A small image classifier, trained from scratch.
Model: 24-pixel images, norm layernorm, layers 8.
Training: normuon at rate 0.036, batches of 256, held-out accuracy 82%.
Data: trained on telescope images of galaxies (Galaxy Zoo DECaLS), 44167 training examples, 92.2 epochs.
Rows from block 2, named by matrix and row number. Each number is 128 + 24 x the weight over its row's rms, rounded and kept within 0 to 255. All counts start at 0. Numbers have three digits each. After the name is the row's rms in percent of the matrix's.
# f: cross-patch linear (model.blocks.2.mixer.f.weight, 144x144), inputs 0-143
f.49 102:100160128141128136124104186119140163140096128128105130099105124137121149105147128108128128165176143167102113144128086137143163095128128097128099095004119128132128128128128119116190128128128128128136128130128107123128141132128128140188128126098128105139128128102080098113120140096128119123117128128128133128120128214141128128148128108142125089116135098116104081128104128116129153128078110095116150140163139151109101128081128111120113
f.50 105:074163115120128121124155128138145114128145097137124115143157138128153131156128088097146128115128148153129145128103128126092150155128139128089143147168000132154128128106128145128147128132128114123178128128106128124144138156119136134147128128128128133128160136172150128149132128096101116116140130128125106133128128167171104144128128153120148128114128121127098111128116098131136128128097143131126128140128128105133128176141125136157090
f.51 099:092128108108128151128122148153128144173108154104150128117111128137147162128128123128116080105131142138107143142093128093138148128128087112149108117078138000144082134118148152118100159128123097129118161102089106138129139146098142107120083128128088107128128150157087116121128128128130134109139128138137128128128102115100128142128101128086128131152128105166161094159122128103128128111118128172144179116128128109111140083163165160128128
f.52 109:136149128148138125128128134169128136170174128138128114180122128132133123128151079128146128126148128128105160128118128167128111148128128128115146128128161118000162152079144128133135178128149106128128105128148127128113114128128114128128167147128150113152133117128156128128119128128147173128147128128122097136128128146172148162128141128139128110128129120114128118128098127099128128128106133151121128108128128128128138128128102144128128
f.53 083:110143128140121128170070091128128129128137128146128125128128137152122187113137152085144108128133128128128128146142151169128161103128135128128089106128152128161000135175087114139128128136140128166128099124128142128128125119138128121128128090172108088133119128097128175135107159152128177149104128128128154158151128164145110158128113151088128128132121105128116161128128177100128099095146097128128126128151128139128165128128128130149150
f.54 120:128197155118128128128119140128147128158123128128128109112135144128147156141134128156128135101159128141128172127127118160128128135146128092128128128104176128100128000128096157128134110149104162128128111128107159166110132121128138142126128151180128116137128153164123141125128139128144118106145125135128128122120113122117117191160128128108128125134109115117128107132104136093136096140150130127153128159139098072128151149128083141151155
f.55 112:143128128103113129138128133115101146144110128128128151115100145128128119128133128107084095128106168128085128095139100110116098128127115140096071167097078128135141128042128145128140138128131128061128174101099126117133128133172128120137128080128142128164138123093086144130148126075069128121141128134128128128128128189119132128128125146151096166133149158130177128140161158079089128122128121128105095155160152128128128095101103150128158
f.56 101:128155108120128128164093130128128158117148104128128096126128158100155128128149112104111176117128128124128135124128143170128149144155116160165114128122169112128140104116000130128150172131111099107140111169128122128159128128128170128128148128166128127128128101128128156128128128118073149128169139128116087149127145109190128109133156160151118100147128101158119128128122108084104113139128128114125132145098080119145128198160128130128126
f.57 084:128128152128173128128181128116128165116121128128128128150143128128128128130128065121117128117192128128099154091104078112116115118129128128113151112128174081146107143157128022128152106128128105103128152089093161117128128132092154142128128148103128099132128176146128128154128128126120124113155138128120072128157096086179128137145105139128137133128105086146095128122102128128128145128144164128156098159174111092131106081128113128128113
f.58 095:128159087151128163133150117128128115128140099135114128128109117099149128151140154128128134128123146128105109148134110128128118128128128129147128083107090128127158101119118128012107125133128128138053069128090128170128128128128165098111112128180113066151096106117154140099078118128124136128128128128120128122128128105137091170122128167128128128125128128109118128128128099186132170113091141134101145133092111087149165132136108128178137
f.59 108:128110125140128128128128117137128102070108128120104149069128130116106152128104144128103103132151144157128147150133128090095146083111109137128063198128165139151100167128096139128033112119128094100130058119075083112127163128118153128128148117099103079101128128106159145158108128119156104144128139169122126128148124120118125136128129111128128136109103095121128157106121074120098118145128097119128111110144128128128128128122146097106128
f.60 090:102128128128149128143111128146108140169155128092143104128128145169128148128128098151128128139097128162170144123144106150128119148128134153128103121132139133128128148128128140128137012115118103095128128137128152126186140121108093128065117084088128095149117128114105154130139117153153139154128128128133128160140128112096127165128113166058128128085128162144128128130151138152197109128142128084120161138155144155168144120128166134163136
f.61 087:159128114128112128099112128124104128131128143128108178109117145128128147112153128114128099128074128141090128071172128103161128128164117128107128105128108117103125128128171125148114128015135083154087128165096087150125138159128128135128097130109144065128120128128089163147152129128149146134166111128147128182135128098145128132105128156128126084115128125080128122082128105143145128112099123128128085128143142128156182128139113128152136
f.62 098:128128128128155121128101141082092147154102146128146128128116201128128207171128099128128146139128112128102152156136128147157062083099128128128125128136178095117152158172154128094124128128030128128145128086094128128128117128128128149192161128128133128086153164128125128128163136100108128128128132128128128099135128139142092110106157128115128128112128143128128106128128128080128128158106099116165109128104124108110128128166098128143103
f.63 107:128111128097128116107150143128097128128128093128126095172128120128128128101099128128168123082128128109099113128128128128094114128131128166109166128099152125099122137108128150108174139115128010128142128172124119128089128103096145153128149128155128172130127142128100128140129115144137091090146128099108096141157128178128128128115134136133086110095128128128100111128099144128147110088112159166062128128064129143128132095162143089108128
f.64 094:128131128128128099128130128130116134128128128128084149065114128128140128117120128146171128151132151138128103144106128135128099127136111098122125139117127101125180102128128128137129119169149128000164128147140161099128141168128128128143119186090083147136102146128130128117094128155128078105161128128133142108140116128128111128112128128117113088128145154106130128128155128151121162128106131139105128148169128156092098102139078112159128
f.65 101:128128098110134128089128092086155150109114109095111128111153134128144149128130094145119162128121122169128102120105128118109095128128107083125128155130184126128171128128106102145128146128126124130019072100083187086128143161142128102128128096114126128128159119144095128128128112128117099128113116142167134101153103171079085128121125105128120114079114118090111114128128128095128141124100109128080162103138114130117128099128097140116128
f.66 108:102128117128128124141104128128119128102128120089130120128128128141147116128097115070077152128084128089146177128128123147119128147095128107128127093128155164128111104083183132135145100128128128095182015120133128122138110128128128096146123110128194128100128128128128166149138080128090115081150107148092104172128106128128094111128141128132141108109095128128101096107128115111144086128154140128128128128158128156128111128145128168157129
f.67 095:124128141136107139128121128128113167128095128142128158159150121128148150128157078140107128121092164128127100145128111147111128125123127113152128128128128121128128082152128152132183162128128178128103133000165154127128128131089128111084128149128146140112097130108126098100116147126121116128128105144128145142128133123128131077128113128134090123112139147128128104103105124088121133092128069155117128128128089160183074143128128136128089
f.68 086:091091124128155084141081134139126128153110138131128128128170128128169128160151128119128128140113128128128128117128155192107156115103146113149094154128143151108128128090107144128105128079121181141193126162081144075128128134110087110109142151125102136128128128128112160162128109118128128088128112115145101128154114128128091128128084066111094105128096165111126159120102093101128128128141107101203169128098128128131128100167106128128109
f.69 122:128128156117173107138128140145107180141090128128112116098148182114107162128158128123156144150142154101122085128151113132140121118128128140116128158122122128162128128128091128142097128181128078150114128160153000163128128128128156128106143167128159128128147128101100128153110142147128148114128134153151108117138128129128146132117128120114114073128128116102147078131129128128141128108076108143140119128104128117091128116136112158143076
f.70 100:160147128109128128116125128128096088131128128123082122115107128151128128079140091128097128150108167137133103129131080097143145097155128128096161128128080128080106163117115128111149128128151128128128092098132162035126093128101128108101128147106124128128160142152128090165100128128128128124103115094090116119127150176113128128128134128150098154151135131206122144102151138121097157148147128141158146128108088138094118157169171128154156
f.71 092:153147128128164128123128090111128165128164128144128108063128128145150128169128164102128159126093128175128082128133175116131107128118095162128108113128161145128178148111137147128140128101174128128141103128128120082024128165106095128128128092128128118128134093128115128128128154128165128161128124115130164121124122107128128106162128151135104128135142066120171116130152176116170128146128128128159128098128102108150164122128088128163113
f.72 092:106103135112207128108133128128164116154143108128089126151117102130128154128090128128127155118121110131128138128189094175128084152128128092108146128098168128062128128104128128129118107128159128128128103123098161128128041138142156159145139128128112095101128096161128128128128128125166152162128128116107154084111128092128171142128114104145149081155128128143128089128128107147142105152115190107112123094128147159128121092128161142128109
f.73 103:090106100129138126089158138138128141106149128146140161128128128154082162117155159107128128172138128145153082128098141097103143109148128091115103128128161161082128114158145097104131128169162142141087128167128151115109109039105128169147124157101137141086128084128128101114128128110140143128157128141128124121135136095163162111182128152112128128134156128133149128128128128128121128106157158121167128128105128053179115138098102108128138
f.74 117:128128124113159141137169128101128145114109128128128119120148137156183179107139126165147159128128111128128118130154147128110146109128128128089074185117128134140137161128108128095088128132129126145120128096160148173128101120000135132171142107128114117137104128158084173151121104128143141128134128138128103171128128128128128128128134122108094128128128128128156120128130128128119126123070128123136102128158128090095164119154128128128112
f.75 094:128167135095128101128128128149128149128119128131128093158179099128174128128104144084140152128131109157128144132129129143154128128132186134142125128128160134128152128114128138128138128128126128140128103128128128137128128120103000132159128072128128108128128128153162149140108128128116141082128127091141094128128102135153128128128128128110130116115159112128130130144108128118137111108104128131128108148128128128100141134128112158120112
f.76 109:121182131125128128168086117128128140128140128128128136180128158128108169151124128079165111128137128115148138104152128140145164148111083110134128132087128146149142074167128114134095132128148125128151108098097107132159105151101128000190180154106128118121152153128114128113128162119141139128094097141111115128125128111143139153122141128158128128108128148145105128128171128153119095154149128170128128092149128109128128128136106158128113
f.77 121:172128146134128128107147089128119121128128128128128128128128124128172178145128128128134118128169093144139117128144119141124121128147116103082126100104128163128124159159128140128099141125128119128128128128152122136108126133106128164000156157157128149128128165119128137114128171103115115171143128109137128128128128073095128146128167113113101161128116085121141154147128128104116140148112149099128143116128158134093130111128144128120148
f.78 125:128128128157171132128114100125070105128106128128128128153108120085178121120108153128110107137128116128120159135128116137150153125139136119113128128119126136138128140128154133125094151103099149128193140122153128124121138148172150175162000154145135118132128105138107128151105105151154136088113140118114128148128113133138128110091128112128105117140100149128160147142148155115127105149117105117128118128168128079111156128176128160160120
f.79 111:128162116147117130136128110140128120128146128100128123159128097128164128128128109128105143128159128114136131145110109143139128128128159120123153121155148128156139128106170138127128128113128147130156136128111129158128128128117161128171130000144151128128124116164151120139139128087144127115116100137128116128138128128128128128128107111128131128128118118136120128110128120110128115128113128181103104144128117128159119169128128128121140
f.80 089:097145148128178143115135128129133128088147152145124132155137138128174111145128089128128155128134111205118128128111150128119106169153190137128181145155128090139128128094128082118128146115128106128128128138128109132128117128128166182128136128000119103138128138128156148122128128147138168106135172128128127136144138105128114128128141128170128128128119128077124150167109128147128117128118127128128128128128092118117131147128102128128109
f.81 117:072110128133122146097142128102128126110100128105128128128145086095088121097129084128149147116132096101128128099121104128128128128133128143120107138128079128128128168105166137128117128107135148133152163128148163123141136108128116143136196141126008145108128135154082124128106128128143117118128125154128090111128128128147128085136105100109095124147128050160115128128128092101128111119128146143135077090112128128078112098162113128114114
f.82 086:143096128103128128123097181128128128063110155133128156128112093128144128128116115096128160128104128128121128147128115141130101103147152074105128169128128128127128172155128098083156138160107128155128128142139168096149104158128139139121128145111091046186128101128104152101099128128191136111107056116100128106128128128128095134163118128112128154118166128161129121139148141128128119115094115128132128128148111163111128170098064128111143
f.83 088:107166087111128165116117128082179128128110128123160200120109140124128148118174102128117120086149128116167111128130102128128111094128128156128116152128159152119154100109114141128108109144151120128128152160128106147156128119128109128118101086128111128044128128102128147142128100128128165137146119131158105142139090073157107116128100169110107110105153109128115128057171128102100142094116129161173097128128155153128116139128166128153160
f.84 107:140128163128128111093153109154107128128124153160162128164119171134175090163128146107108128139075128104128128150103128151101153105142114115096117128132122127141128128187152178128128101152128128128146127111128119128146148134091142109083092134128158128157039139128128128143128166128105087166128103155128128122142166113136128097156128152104089128116128148128096128128071157112076128163087128140099083119128152155128111137121101137128085
f.85 084:128122145139128133170128128097128071115128128128115113128174147169116045149129133128128100065194097128153105128092140128091108128089094119128111086133128104166162129128102105140128153128102148137116148126148106100111095100099105154143147091144128090133128033146160112133138145128177079127139128128128128128128128116122108125128128128147088164121132103128137120128118092128151128128107128137128128134132114143128102123091083111143134
f.86 103:128128165128161142159125128128128135154107128153137140121128108153128144128128127101128122115148153144085158149136137128166128128128149116128127149103139128128098171101131113170128128101128115128153167098120128128154081128148128128132185138157128155142144095000078128140128129128114108128128128128128127135164145159128141159128133117106098111128150148149128155118128160108153157128102144128168125112084146128128128128137140128158159
f.87 114:128128122129124157149075157089128188134136128128117118163113128128128128110128103127096152110100116128144120159107108092134111128163128098128155147144187128095128073108117160139108128113128148128097128163128124092109128142095130088101077128128128144120112128121006128128084128133128162122121104106127128133124097108103128131127152134092128128106128134143128089128160117109136128115167166127101128123128109141146128064128090128166106
f.88 101:151130128078105128123090091138108140128150141092128187092143150130163119119108109109109102163063119167128144124136139170113109148132113121188128134126162146104125070105154108142128148105128118128128095082162128167139128135128095128089137128174107091128137128136128055115153123128125114105128116141128128128128123145087116157093147161159167126091128105100095074117087128128133117131121128146128096128085138115110124093128151122128128
f.89 111:161102096126132141124144128102128128114128128072129094128099089147091117128107110128123122128109106128115116116128080122100081128128139107128088091131128131129090100128141128135114122091113140079173151135109161131135138107128143128161109128164135110110112127154117107022112093158128111101168147150104076150128128116095105151146128149128137148104128135154108116128148084155131146155147196161128128128128142139095116153122086128088101
f.90 103:128108167121144128109126143077137103128082128179128105146141121115181128047154116088109109099128128094128151130128170109152128126144128149095104139116071128111128128130128128128087128121094125128128103147107087128135113128118128128128147128143088128110128128178128131113028128096147128128087095151128114119104101128128174163128162128059085128128157128128128128128146128148128139104128128128138128137153155128153128161100149096137138
f.91 098:112161162139128143128128128110128128128128162135112083175140162157143112112151060128128165109159120097115162112128128162146112132128141123128142125128159140115142153119170123128165156128128116095128162128113126105128115128171101128130128153138114120128150128100115144105169000125128127128151128128144128097137128128131128106128109128148128100174152084153128134128111128128128055108110113122157128114106149133128128169150128141105122
f.92 107:154135128128127133128108100120128167172092128128104112117099052128128143128149154128113144154128128128128128128128108128134094182128109092157128090096128151136104085157113168157109126121112128128121112171128157141131167115113128084155097117138099133134128128151184128146128146031128169154149169134143096122153128152112110106129094128092102123166128128128128166125128139085146121089144135124167191135128128128117108116128098146128137
f.93 092:154143128160128128079157128114155150156158128128128109133133100128165178146169117130083128110114128128134128128112120154147082130112128122128128146093128144163135128128161128128110128152128128101093100138104156137107128128101090160070128153128091110128128128153148112119149165128000128152128099112135128108151111093128148201128133108128112128128160109117133096128134128120108142146144133128107162128126160119158162096128139110128097
f.94 095:120109107128128128128132125132153100143157110136101128128141144128105128150163128133113128128128128072119115165171113128128069099128135104147082151128150106128151128160128116154124177128143165125128094165128128128097125128119111128188146112137128158146132080158128165103093128128111021128096128142122106159128169128150149128130128185112128156165137107151128112145120093128103161128163128128159078128143147128128163148100075128128137
f.95 096:133107123128116128103128170101147128128128102128171121128101128169091128169128153130149155144183128128150128160128128128180152144109128147151168128128176099116128087128101128138074113117128121096107123088103150101158162128138092127126168070159128120128164121097127128128164128142134116048110082128130161149115128128128159156148154149087128174128129128129128128092118149108097134097128128155128128172140096090128148177118128128140145
f.96 101:128102128117128152128128128128148146153128121093129128128128128079144123116158116158086158153161161128128094109117128128116173128128128149084144128154100073127109137120099139174167128140128128135152146161128163163149128144098120168138122122117124128088131174082133117109146160173114107132016128149128128118146139144117145172114128128128128131128128101094128115126128114128156162183150128111128094098155128129115112190139122157146164
f.97 084:095131104169144128128151128128128128108124128092091128104085095128067155167110165128162145121111118128128116142152128110138153128117141128131128118115128128143094127158128210128111189128128106155150152086087103123128121153128128151175139122128134128114107149168108151157143153128165128128147041128106075163128128145128113103139109128096082149095128087147122115084128103100128159128147130128128128128163138111113128128134178128140112
f.98 096:107124128128082128149128120151128149147106130132128104128118128140128145143079145128105128144157141128088144133142120135103148154128142086112101128128099143120161144095102109128140145128134128117140082084097070097142154121114145128199128150151150078156132144100128149182157159128174128100123128025142108092128158128150107128105138098134093144099089114095128109142153128148159123128108128126128100142148117136145111175128128126136085
f.99 079:128102128128145127128136128154155165100143139128083128128165128128141128091083137100125128142167172129128128128154114128138128137108128117167111165184086128128128172110144128128121126128128162143175119118163172128183134124144112163128135152128128128128128095128104083079112162138073139098138128128044098128105085140128150089128140145147076128128128128122161169134090128164067128110114128136128128128128138140149109102128104087140119
f.100 090:118149128095148128110173128147134147097128129152150128120128160153164128140162080080107094074134129128089136128128128150128158116096161130117139128119178107128176128138128128124128128133128128101117121167109128128109166131098082153128128128128182128119102102103128105128128128127100128093128139138170033099128150128092082128084115167110146117128119128093128163128083128150076128128120149128130092083128149151154128128086128146138128
f.101 093:111160115148126131128128128155126160172128149145128103142148128110145128128119128153107101128128128136145090148144128167128128104156106128167086111110128154152128079128152068116118098159109122128116091182151128143173128132079144126083110166148108129128128117128093148128101128149128159150110128131147125012137141118150124197128137136116128111141128147100101135106128119109139094133162111128147134153148111117117128162160128114182150
f.102 084:128177113148153139150128128114110164128140114128128102128128128128162154156096128170102100128124161128137157112128128128141088128125161127170128121140128112102111113093132128102128145128160058128128118128085128147128128111172089087128161128133086128128127164116128187128159159137126128128143128128128147128022156128078162087128162128101102126152127144155128128091128093105112128130095128135119111185113128128146159128152128097159143
f.103 107:148121098152128134128142093119128128128152095140117149111152128128105128149150144155081122151116157106098160081187128112089128105124092128128128128128128142128115131142128128085125119148141090128160156128128123108112128128170128128101151093115131097138119128100128166178128093133088120112111128128128128103141013097154172103128128135128166128112128116155120177128128108128111181132113128156128123165131166128138096101178148128172128
f.104 107:117175128128095135128130101156128098098128128124124128080128135111117148087111128141093090125132135167128101127128155128128177070109137083112128095152104107140079146090123088128128106128081102128128128143097128141155144156128115119128117141084098128137144113137095167113128165128077128128137128118128158128128137062103108169096128125113128126128128169112159138155104128109092128115062096175128072128099097135131103095110110136140120
f.105 092:128115118104128144128137128136128128128121128128097122133153119121089114128104134123157128128150167147125161106128130128168083130107165112128149153131147159152107166105154150139088148112113128105176127128100094149128128146141117153128173128128128120112138159138099139128093124128128128128128128128110128140154136135000128120176165093191104110128128069128128159147113133151128098128128128128156146115136106128135141167165126128128104
f.106 096:126141080162132112108128128181150128118128106089108147142136128085129128152128095143119133128095128128174151128137152128157106098127120110146128159105173129105115169128124128108128128127111104128085097153105070145137128128128143111145128139131147076111128128107128128142125160139128128120141159133137128128128128107128000150132128136121105133128123134168102128127140112103128128101128162136135145147155128111200085128128145126138128
f.107 081:128144128128128148128128128157128152186128153147116117112147128165102128130128141132123128128135200189124181119128091161153156092140134097110126093095128125120091128128102128096150128128128071115126103172111145137153107109128124128054098128163117144128148116128114105145128172123128128160112128128141128135128088117128079017128171164128128128128134101128128103119139109111163128125121128155128150128115139078128121128141128138128150
f.108 094:128103103157128128096128128139112170084128128093128161143128109128101128095144162090121143144142102162171165128105146125128150108128114103128122144128128128088171073128128116128165123144153083091113087128128128138119131114143160150154099128114111153128086155157105128128126162158143188128128100152149128128094121152128158124016128118163118161102123131128128136124128137140108129128157104139128106144135123136171098145092162161148105
f.109 113:165112135092146123143128128147163110174128128092141090103155110128169156146146128128103139128149128128138135132128125147128108131122111128066141105108163128128128154148135128091138135128128103119128128136155129101128128141111128128156153156162111105156162082160127128118134089128177130128109128128106158133118116156129125128128000124128139110128128120150128155134111142111107091128131141106113112120151122128146128128109105147114118
f.110 108:118128087128169153128094120128128128112174119092152128107128128140160135159128110102133126128091167171139177128167166128125109131128139128140163102150165136128188096128111152150150128133133057120151111091119113105147136128096121128095128128128102128146133128108128143119111128082128128145083136087104120154154118137132128110128144000116159128128128109128148120128103128128094157126146170118128128114128128128162109128153135128154128
f.111 097:091142128128128160128128146136157128098118140145118128128128131128128128096159102154101157145172128163116172102128099128128124128146107121153128071200161082153111128128128128163159128161095072128128128110103154128132107158110155117130128128137122128104128143145093168133089150130089109128167128087145145125128147174148150117166146117018153128165127116138128123148107116140128164116131125142113155128148152138138137121083142124092132
f.112 092:112140115145109128098131128144096116123128128128147123075090101116128128128117153117195128128079135177142128132161165113138112085122121067120091144128156128128089163146143103127158153134101091128161110128128117145178128144172128128117111154125100128155069112140108124151108076128084140128128122151122099107149110147146109107128097162137039145128096099128158128123161139119100128120155128128116157125128105116142128084128128095128152
f.113 102:108142150133161128116128128128134140108128103135130101145147137128128098152135179131156128111179122113104132108128096114101154126110134128167128140186107101106128156124128128128128128130168128138112135128124152122142114141123137154172122118116082108149128186108119149106128128159123139147128097128128128128127128127128128172104136128128128000128159128128114105149128081158130117128128118128113128082114093098128149128073101124169143
f.114 099:109137124168182100113084144077128102134147129128135128128139128128095084128145128094160128128107128128080123128097128125113169172128128142108099077128132128137139128128128152128122149128128146123097105161128108107175155160035137128143128089126128145136121128106113106184170128128128128128116142128156113128133154128128168171139128111094103123027152134137107128128108128156128158151128130105161156116088128125141120155128132128100114
f.115 098:143116128221114128166128128115128128123149145129112168111135128135107120153159109101151106147116128128128128155131146134128112068156103164134138141128128128113157108137084128150128128139169140143128100169128160148128163128128091107142115156089097128128115128100093085128124105128120158122083137128143095142086110115090142144128141185147128128141045136128143105094155107146145128165096128139185162093128142124093149135143128153105128
f.116 085:138130128184162128149108155106112128084133128128128126128105128128080112128130132104079128166128139128119081128113151063108146138149128091118128128179170130162128104128105101200133124160167099110163128160139120128128098139073115155118128128130100092140128128099150128117121128128128128102124086128166148128117128128116146126149128132128128128153121096134113177134170106101138159128102167145203098093169128128161128153160152128148128
f.117 087:156101110109128128148155166108128138165128141128128128157152191128107151140128126128151116128128122119128128100139128092128133138128101128109128132085114173139128148137074128154107134116128102140176107152179131128134106115171104128138171099106110077128126058128120114147128090086128129128128167128110098112128128098128137102111140128128135156106127149030119116096162128148128112168114128092093111128128114092069106111166128112128128
f.118 103:125155104179128118142147143138158131128125128159167164096105107090128134128128151085128126134128146114111089169150128112106128103137116084128141128128149161133120094128100113101161100105128093131132128128104089125185158128128144128112153128128120089128139122128073115128101142132128141153122111163189118106147128128128161160128088107110162091142148111093018111162139109140146116101137134128152148163128147160091106122128128142133143
f.119 098:128113127106138091121128088112154107083133108173128128128165145128131128106094142137095149139123139109132128128105147128107128128132108123089160135119109119104116106128148138121110128067123109119126099103128105103126154103134128166175103146128160112099128128127130110126104073128135111128128129139128128117118128121168125096133128124146116128089150115139145034167143180169128145205148128164128069168128109128147120128193158088126128
f.120 097:120128156125146116175128107142163141128124128093128102128160128093128179134151128153144128157161128128100145145104111128128121155128108137144128097128095128145154115088151128128131158144167112128128092128128109093145128118120128136175128154128128118128128152114128148128137106142128165121118128128122128111131128134123112158128171128119089159172133128180104128000092159123113128115128146128128128128124128128128162128128128162128130
f.121 100:155122128128146130177128128128143128128142102115096103122106127104105154097111073128131110128137101100112104136128105072110111128128113128114128116079128125108108128142088143116167105128156107065128160151128160142128112128115128121176133128078128158125071128104128125127103103095128128141139129100105099128128118100097128128089134128098095148103128114136128103113053108109152128170128148128135128128154096060126143197128094110177146
f.122 102:128128128135144129128128128145128158155128128110138128128128078105143128094128141108109128123128074141097093120188098128109146142129145128136128111162128132109069095128128112147128103116128128128130128118092128092125128128073128128137108128128115134121109129100050167091093152118077096128128103111172095128134145196113128146114128108072092128128128128112128104103146079151090112137115097083086143128106139187128125104120161159160112
f.123 108:110166116128143109143144101132132128121157109128128128089128128128128128113134128148128128129156128117140128128128135128116128128128146128113146134116125128128153125120140133160108160143128098128128128128110128100122101142143106157226154128133114128139107128087161128122144128122089079128128155128095116143140129154132133120128115128161102113155140108128141102162128103000141165164121171153145145164112155128087128128130128128128143
f.124 103:128148128128145128128163128160128151148115128100103107143140093157136128128103118128128128164138105132157128128128099177145128095115128108104137134091143113128113147110137153128128133128128128114140122138128110156128153128135128153184172159102128128128155130143115116128121095142158153111128128109137128128128139131158142137128116109172138121128114128108139111152081110174000128126112128171134151131082121149109152125140104140114154
f.125 105:128171086128128128128128111128111076107112128155172132094101128085118125093128120163121100132131128128100136119128123128117108125142081096144093128129107128146128137168109128129099128128128080091163098094128128107106151166128090110128128128128152094119128130105114105082110077157086130128134128111128166098128128142153096103119128087172128144128152128162130128128143128102072032147092083128109091128128141168156114114119128128128155
f.126 107:111128089128161128105128108128144120130119105128143128151101128128128143139128128116128128108140119118154099114128128081128135096135128145093104128146100158128128139128095128128109141128141096098092114144131110147078128121163142146150164117128189107111128128128109140104077087128144107128084099109149122128134090128110112139143128144094128109128113128189128083113167115096121135008107120119071127128162155128108147157170128099128083
f.127 103:077128128107109151123098144138128125128128112128128117158056157103117101108115106114099128101128155128117164115128140128129128117128110128149128116128181128128128128083123136093138169167128158114176128180066099106128126122095094142140104100112156098134128128150149128128092142137105128095147128114093131089128112139110143131100129128107129128088105136114117123103128116101126091128000128128128133120112140113128128089163128143100128
f.128 112:115127122138136142125139128128128141080137138105137140096079128128149171128115128088167128140149128128138089128145100160128128155110148107128170128111128128160128175085090088128115128117136128128164163114134125102183117141120157128125139128119113139162115069135128145166131103162118145082104109128151128097149102128137098175107126128119174141112104128169134162110128118128115128105121007123128113128103128138144128175128128097102128
f.129 079:128160099128128128128136128098128141128100128135109150087110129148146101128128081109105128156104128128128128128128128191093162144126128095118128128161141152128128122068128160128122128151135117097153147128128121111173109132128102158113108167142128128128128122120110128135119177119128128130102128128099128112150128136128129146115128128128085128128119138159090128128128138138109150154129117000128152128128148104155153171167104137143153
f.130 087:128128103102092120153165141117128161141125128115128147090101135115128148145110152100081100128145143131090157162128070128144099141123165128065128112119128128128095128128135128128131123164161136097128128167079091120163129140141128128090138177128128089128128157129112070152117128080104128128128128128096128128111128129108094130128140128113093145113125128148160128137093078128147094153091122128031138138098151125098180121128103131128117
f.131 116:110160157104132132163150142155154120168124166193115098117086115128181135128160148077128140156116122145103068119128102153162174128128128128085135119150140136128151135099128128128144128128121092118111123128128119118125149128114093118079117089135119103128128105110107124128169128143150128147111107107102090121143138144099119128094144128123164104158128139137158101107130150077128117105152128154156023093113126128116134110153159140128128
f.132 100:128100128127141128118128128123160128138115140135140109128092148130136128128139137118102128128128082084116128116165128159128128132145124110091128126136098128128128147128160128110113128110128157128095089132128116128128094128142141113110128128171128090115112149162114128100103111128156113128162128146143128128128145138128128085128137092141101084152181117166125170128090161119082165128088052128128139020128128185095103144066166117107131
f.133 091:098140128128128128128103151172126128128128128128091139161130152130116128190109115128095128124099128157152177128116108141119150177111128125153096128083160128169128128128142085121128113107128145114128132128141091113149113157156128162130164128113128132128094109135104182090139128128128096128128138123123128148127081128128128151146160128107137147128128151128128167135088075128101165128133128095106063114036128082148104128111128103196120
f.134 104:139156089128134128122132084134117152124135128128072128118128171149154135128128077128163128092148150128149139141149135128114128128111114094113088166128158170114102146142113176119168128118138128128165156145068111106128145128143140148141150128139142167113081157197138128116112151143108128129146097143128100128122114137159130121137143128164128114150147078142128185128115145122147150110131128133113089128119036108162135189101124147135128
f.135 110:128122105108099134114139128128127128093107128139135140175149128107141127100118128093067128130105121120145128118106153129128152128128081128128149100087128128088162095128136114109127128114105075096124092093128154113120128160115152139105095128186106112105110167071093136103119095104095105140100092128149128127126108119128128115116090128113115101111128128128131123117071116134122116093079163096128105128128145022080109128128128128128118
f.136 089:128159101110134136128132113128092128128128128128133128148128144153128128128154067153094098128128135128128139128112128105128128120162094119090126175157128138165101151116114104156128113153128109088128146128128117087177128100099078152128162128115080128128126128128194167128104117128143155094122128124094128145151152183110106116155128128135128128126139128128120128099189128078098168184170141116120179128143091128056128105104154103128128
f.137 098:128177137167156128107140128154121111160158128156155128128128128103172149120107140159128156128116154123162163128142148093179152128147093128128166095122128128101130128128088157156128128128157156128146132152120128098128144112154118128106123066128106128134123102121127128128128149128156119139140128128128114151131107128108128178128128150095121100140161141139156128084097157137100107133087125136178208172128124154105023152128149128128128
f.138 112:128095107104161128114109088128149145137128143146128128128134156172123127122111119093126128083118085082143129116116122079112144147113171124145146128128108132117136143085151108078194131137143104159159099129078093133122121089156141106148174128128116125128128162136131116165123152122128088128121151128128128084128134100121110102128101124085135107117128150098128134118128155085141146128160128173128155128128128119118117008128128127128128
f.139 105:104178106128128130128100146152128128128160128109099133096098089145128128141150152101128147112102108128104167128128129128118115128135100140114073102099090133128082083131128128065147139135128157102145166111146147119087128138128139101128128111128160128174065127146087133110128082117110117120104138128141102144120132090100144128124128128117128103126103096156091107134091080101135169143123097146128128120137128108102091154032111151128129
f.140 080:129159179170128128128128098136101083130133155132128103160103111128128151128147110131106128128107128128128128146128128128171128135157128128124134151096128166126126128120180110128138101121113073128072154163128199133128128128123179159100131128140097128140113110093088112128136166128119127163128144128111149161128105170161128161155128125128128101128148104101139120121124102126149136143162133114151170133128128109147126152128010128169099
f.141 104:128163152161128122097128128128173124128128128143101128101089071128096162150128115128128128128117155128099128138128097139126111128103097142137144128114136147190128066127101166107128107184175150128097096166129129108108153128099128084106152119141105116128128128156094134128153128191128139124102127128128148120140128148128128151176085111128053146143128128119128128135128108098135103131128102084171136125128128077153167113154128066128135
f.142 092:099157071128127132121135097102083128128149145117164132098128153158128133128134152137139128128128159151138137123129095076100110128124128083143124147152128116128158126142152117084125140109176125174162124111148159128138108115157061102154142128116128111128136103077137135139118121149128153153128118128128077114099129128082148128105082128120128139101128119128128086128128156128128170210128128137128162110091183150128128159144128102057128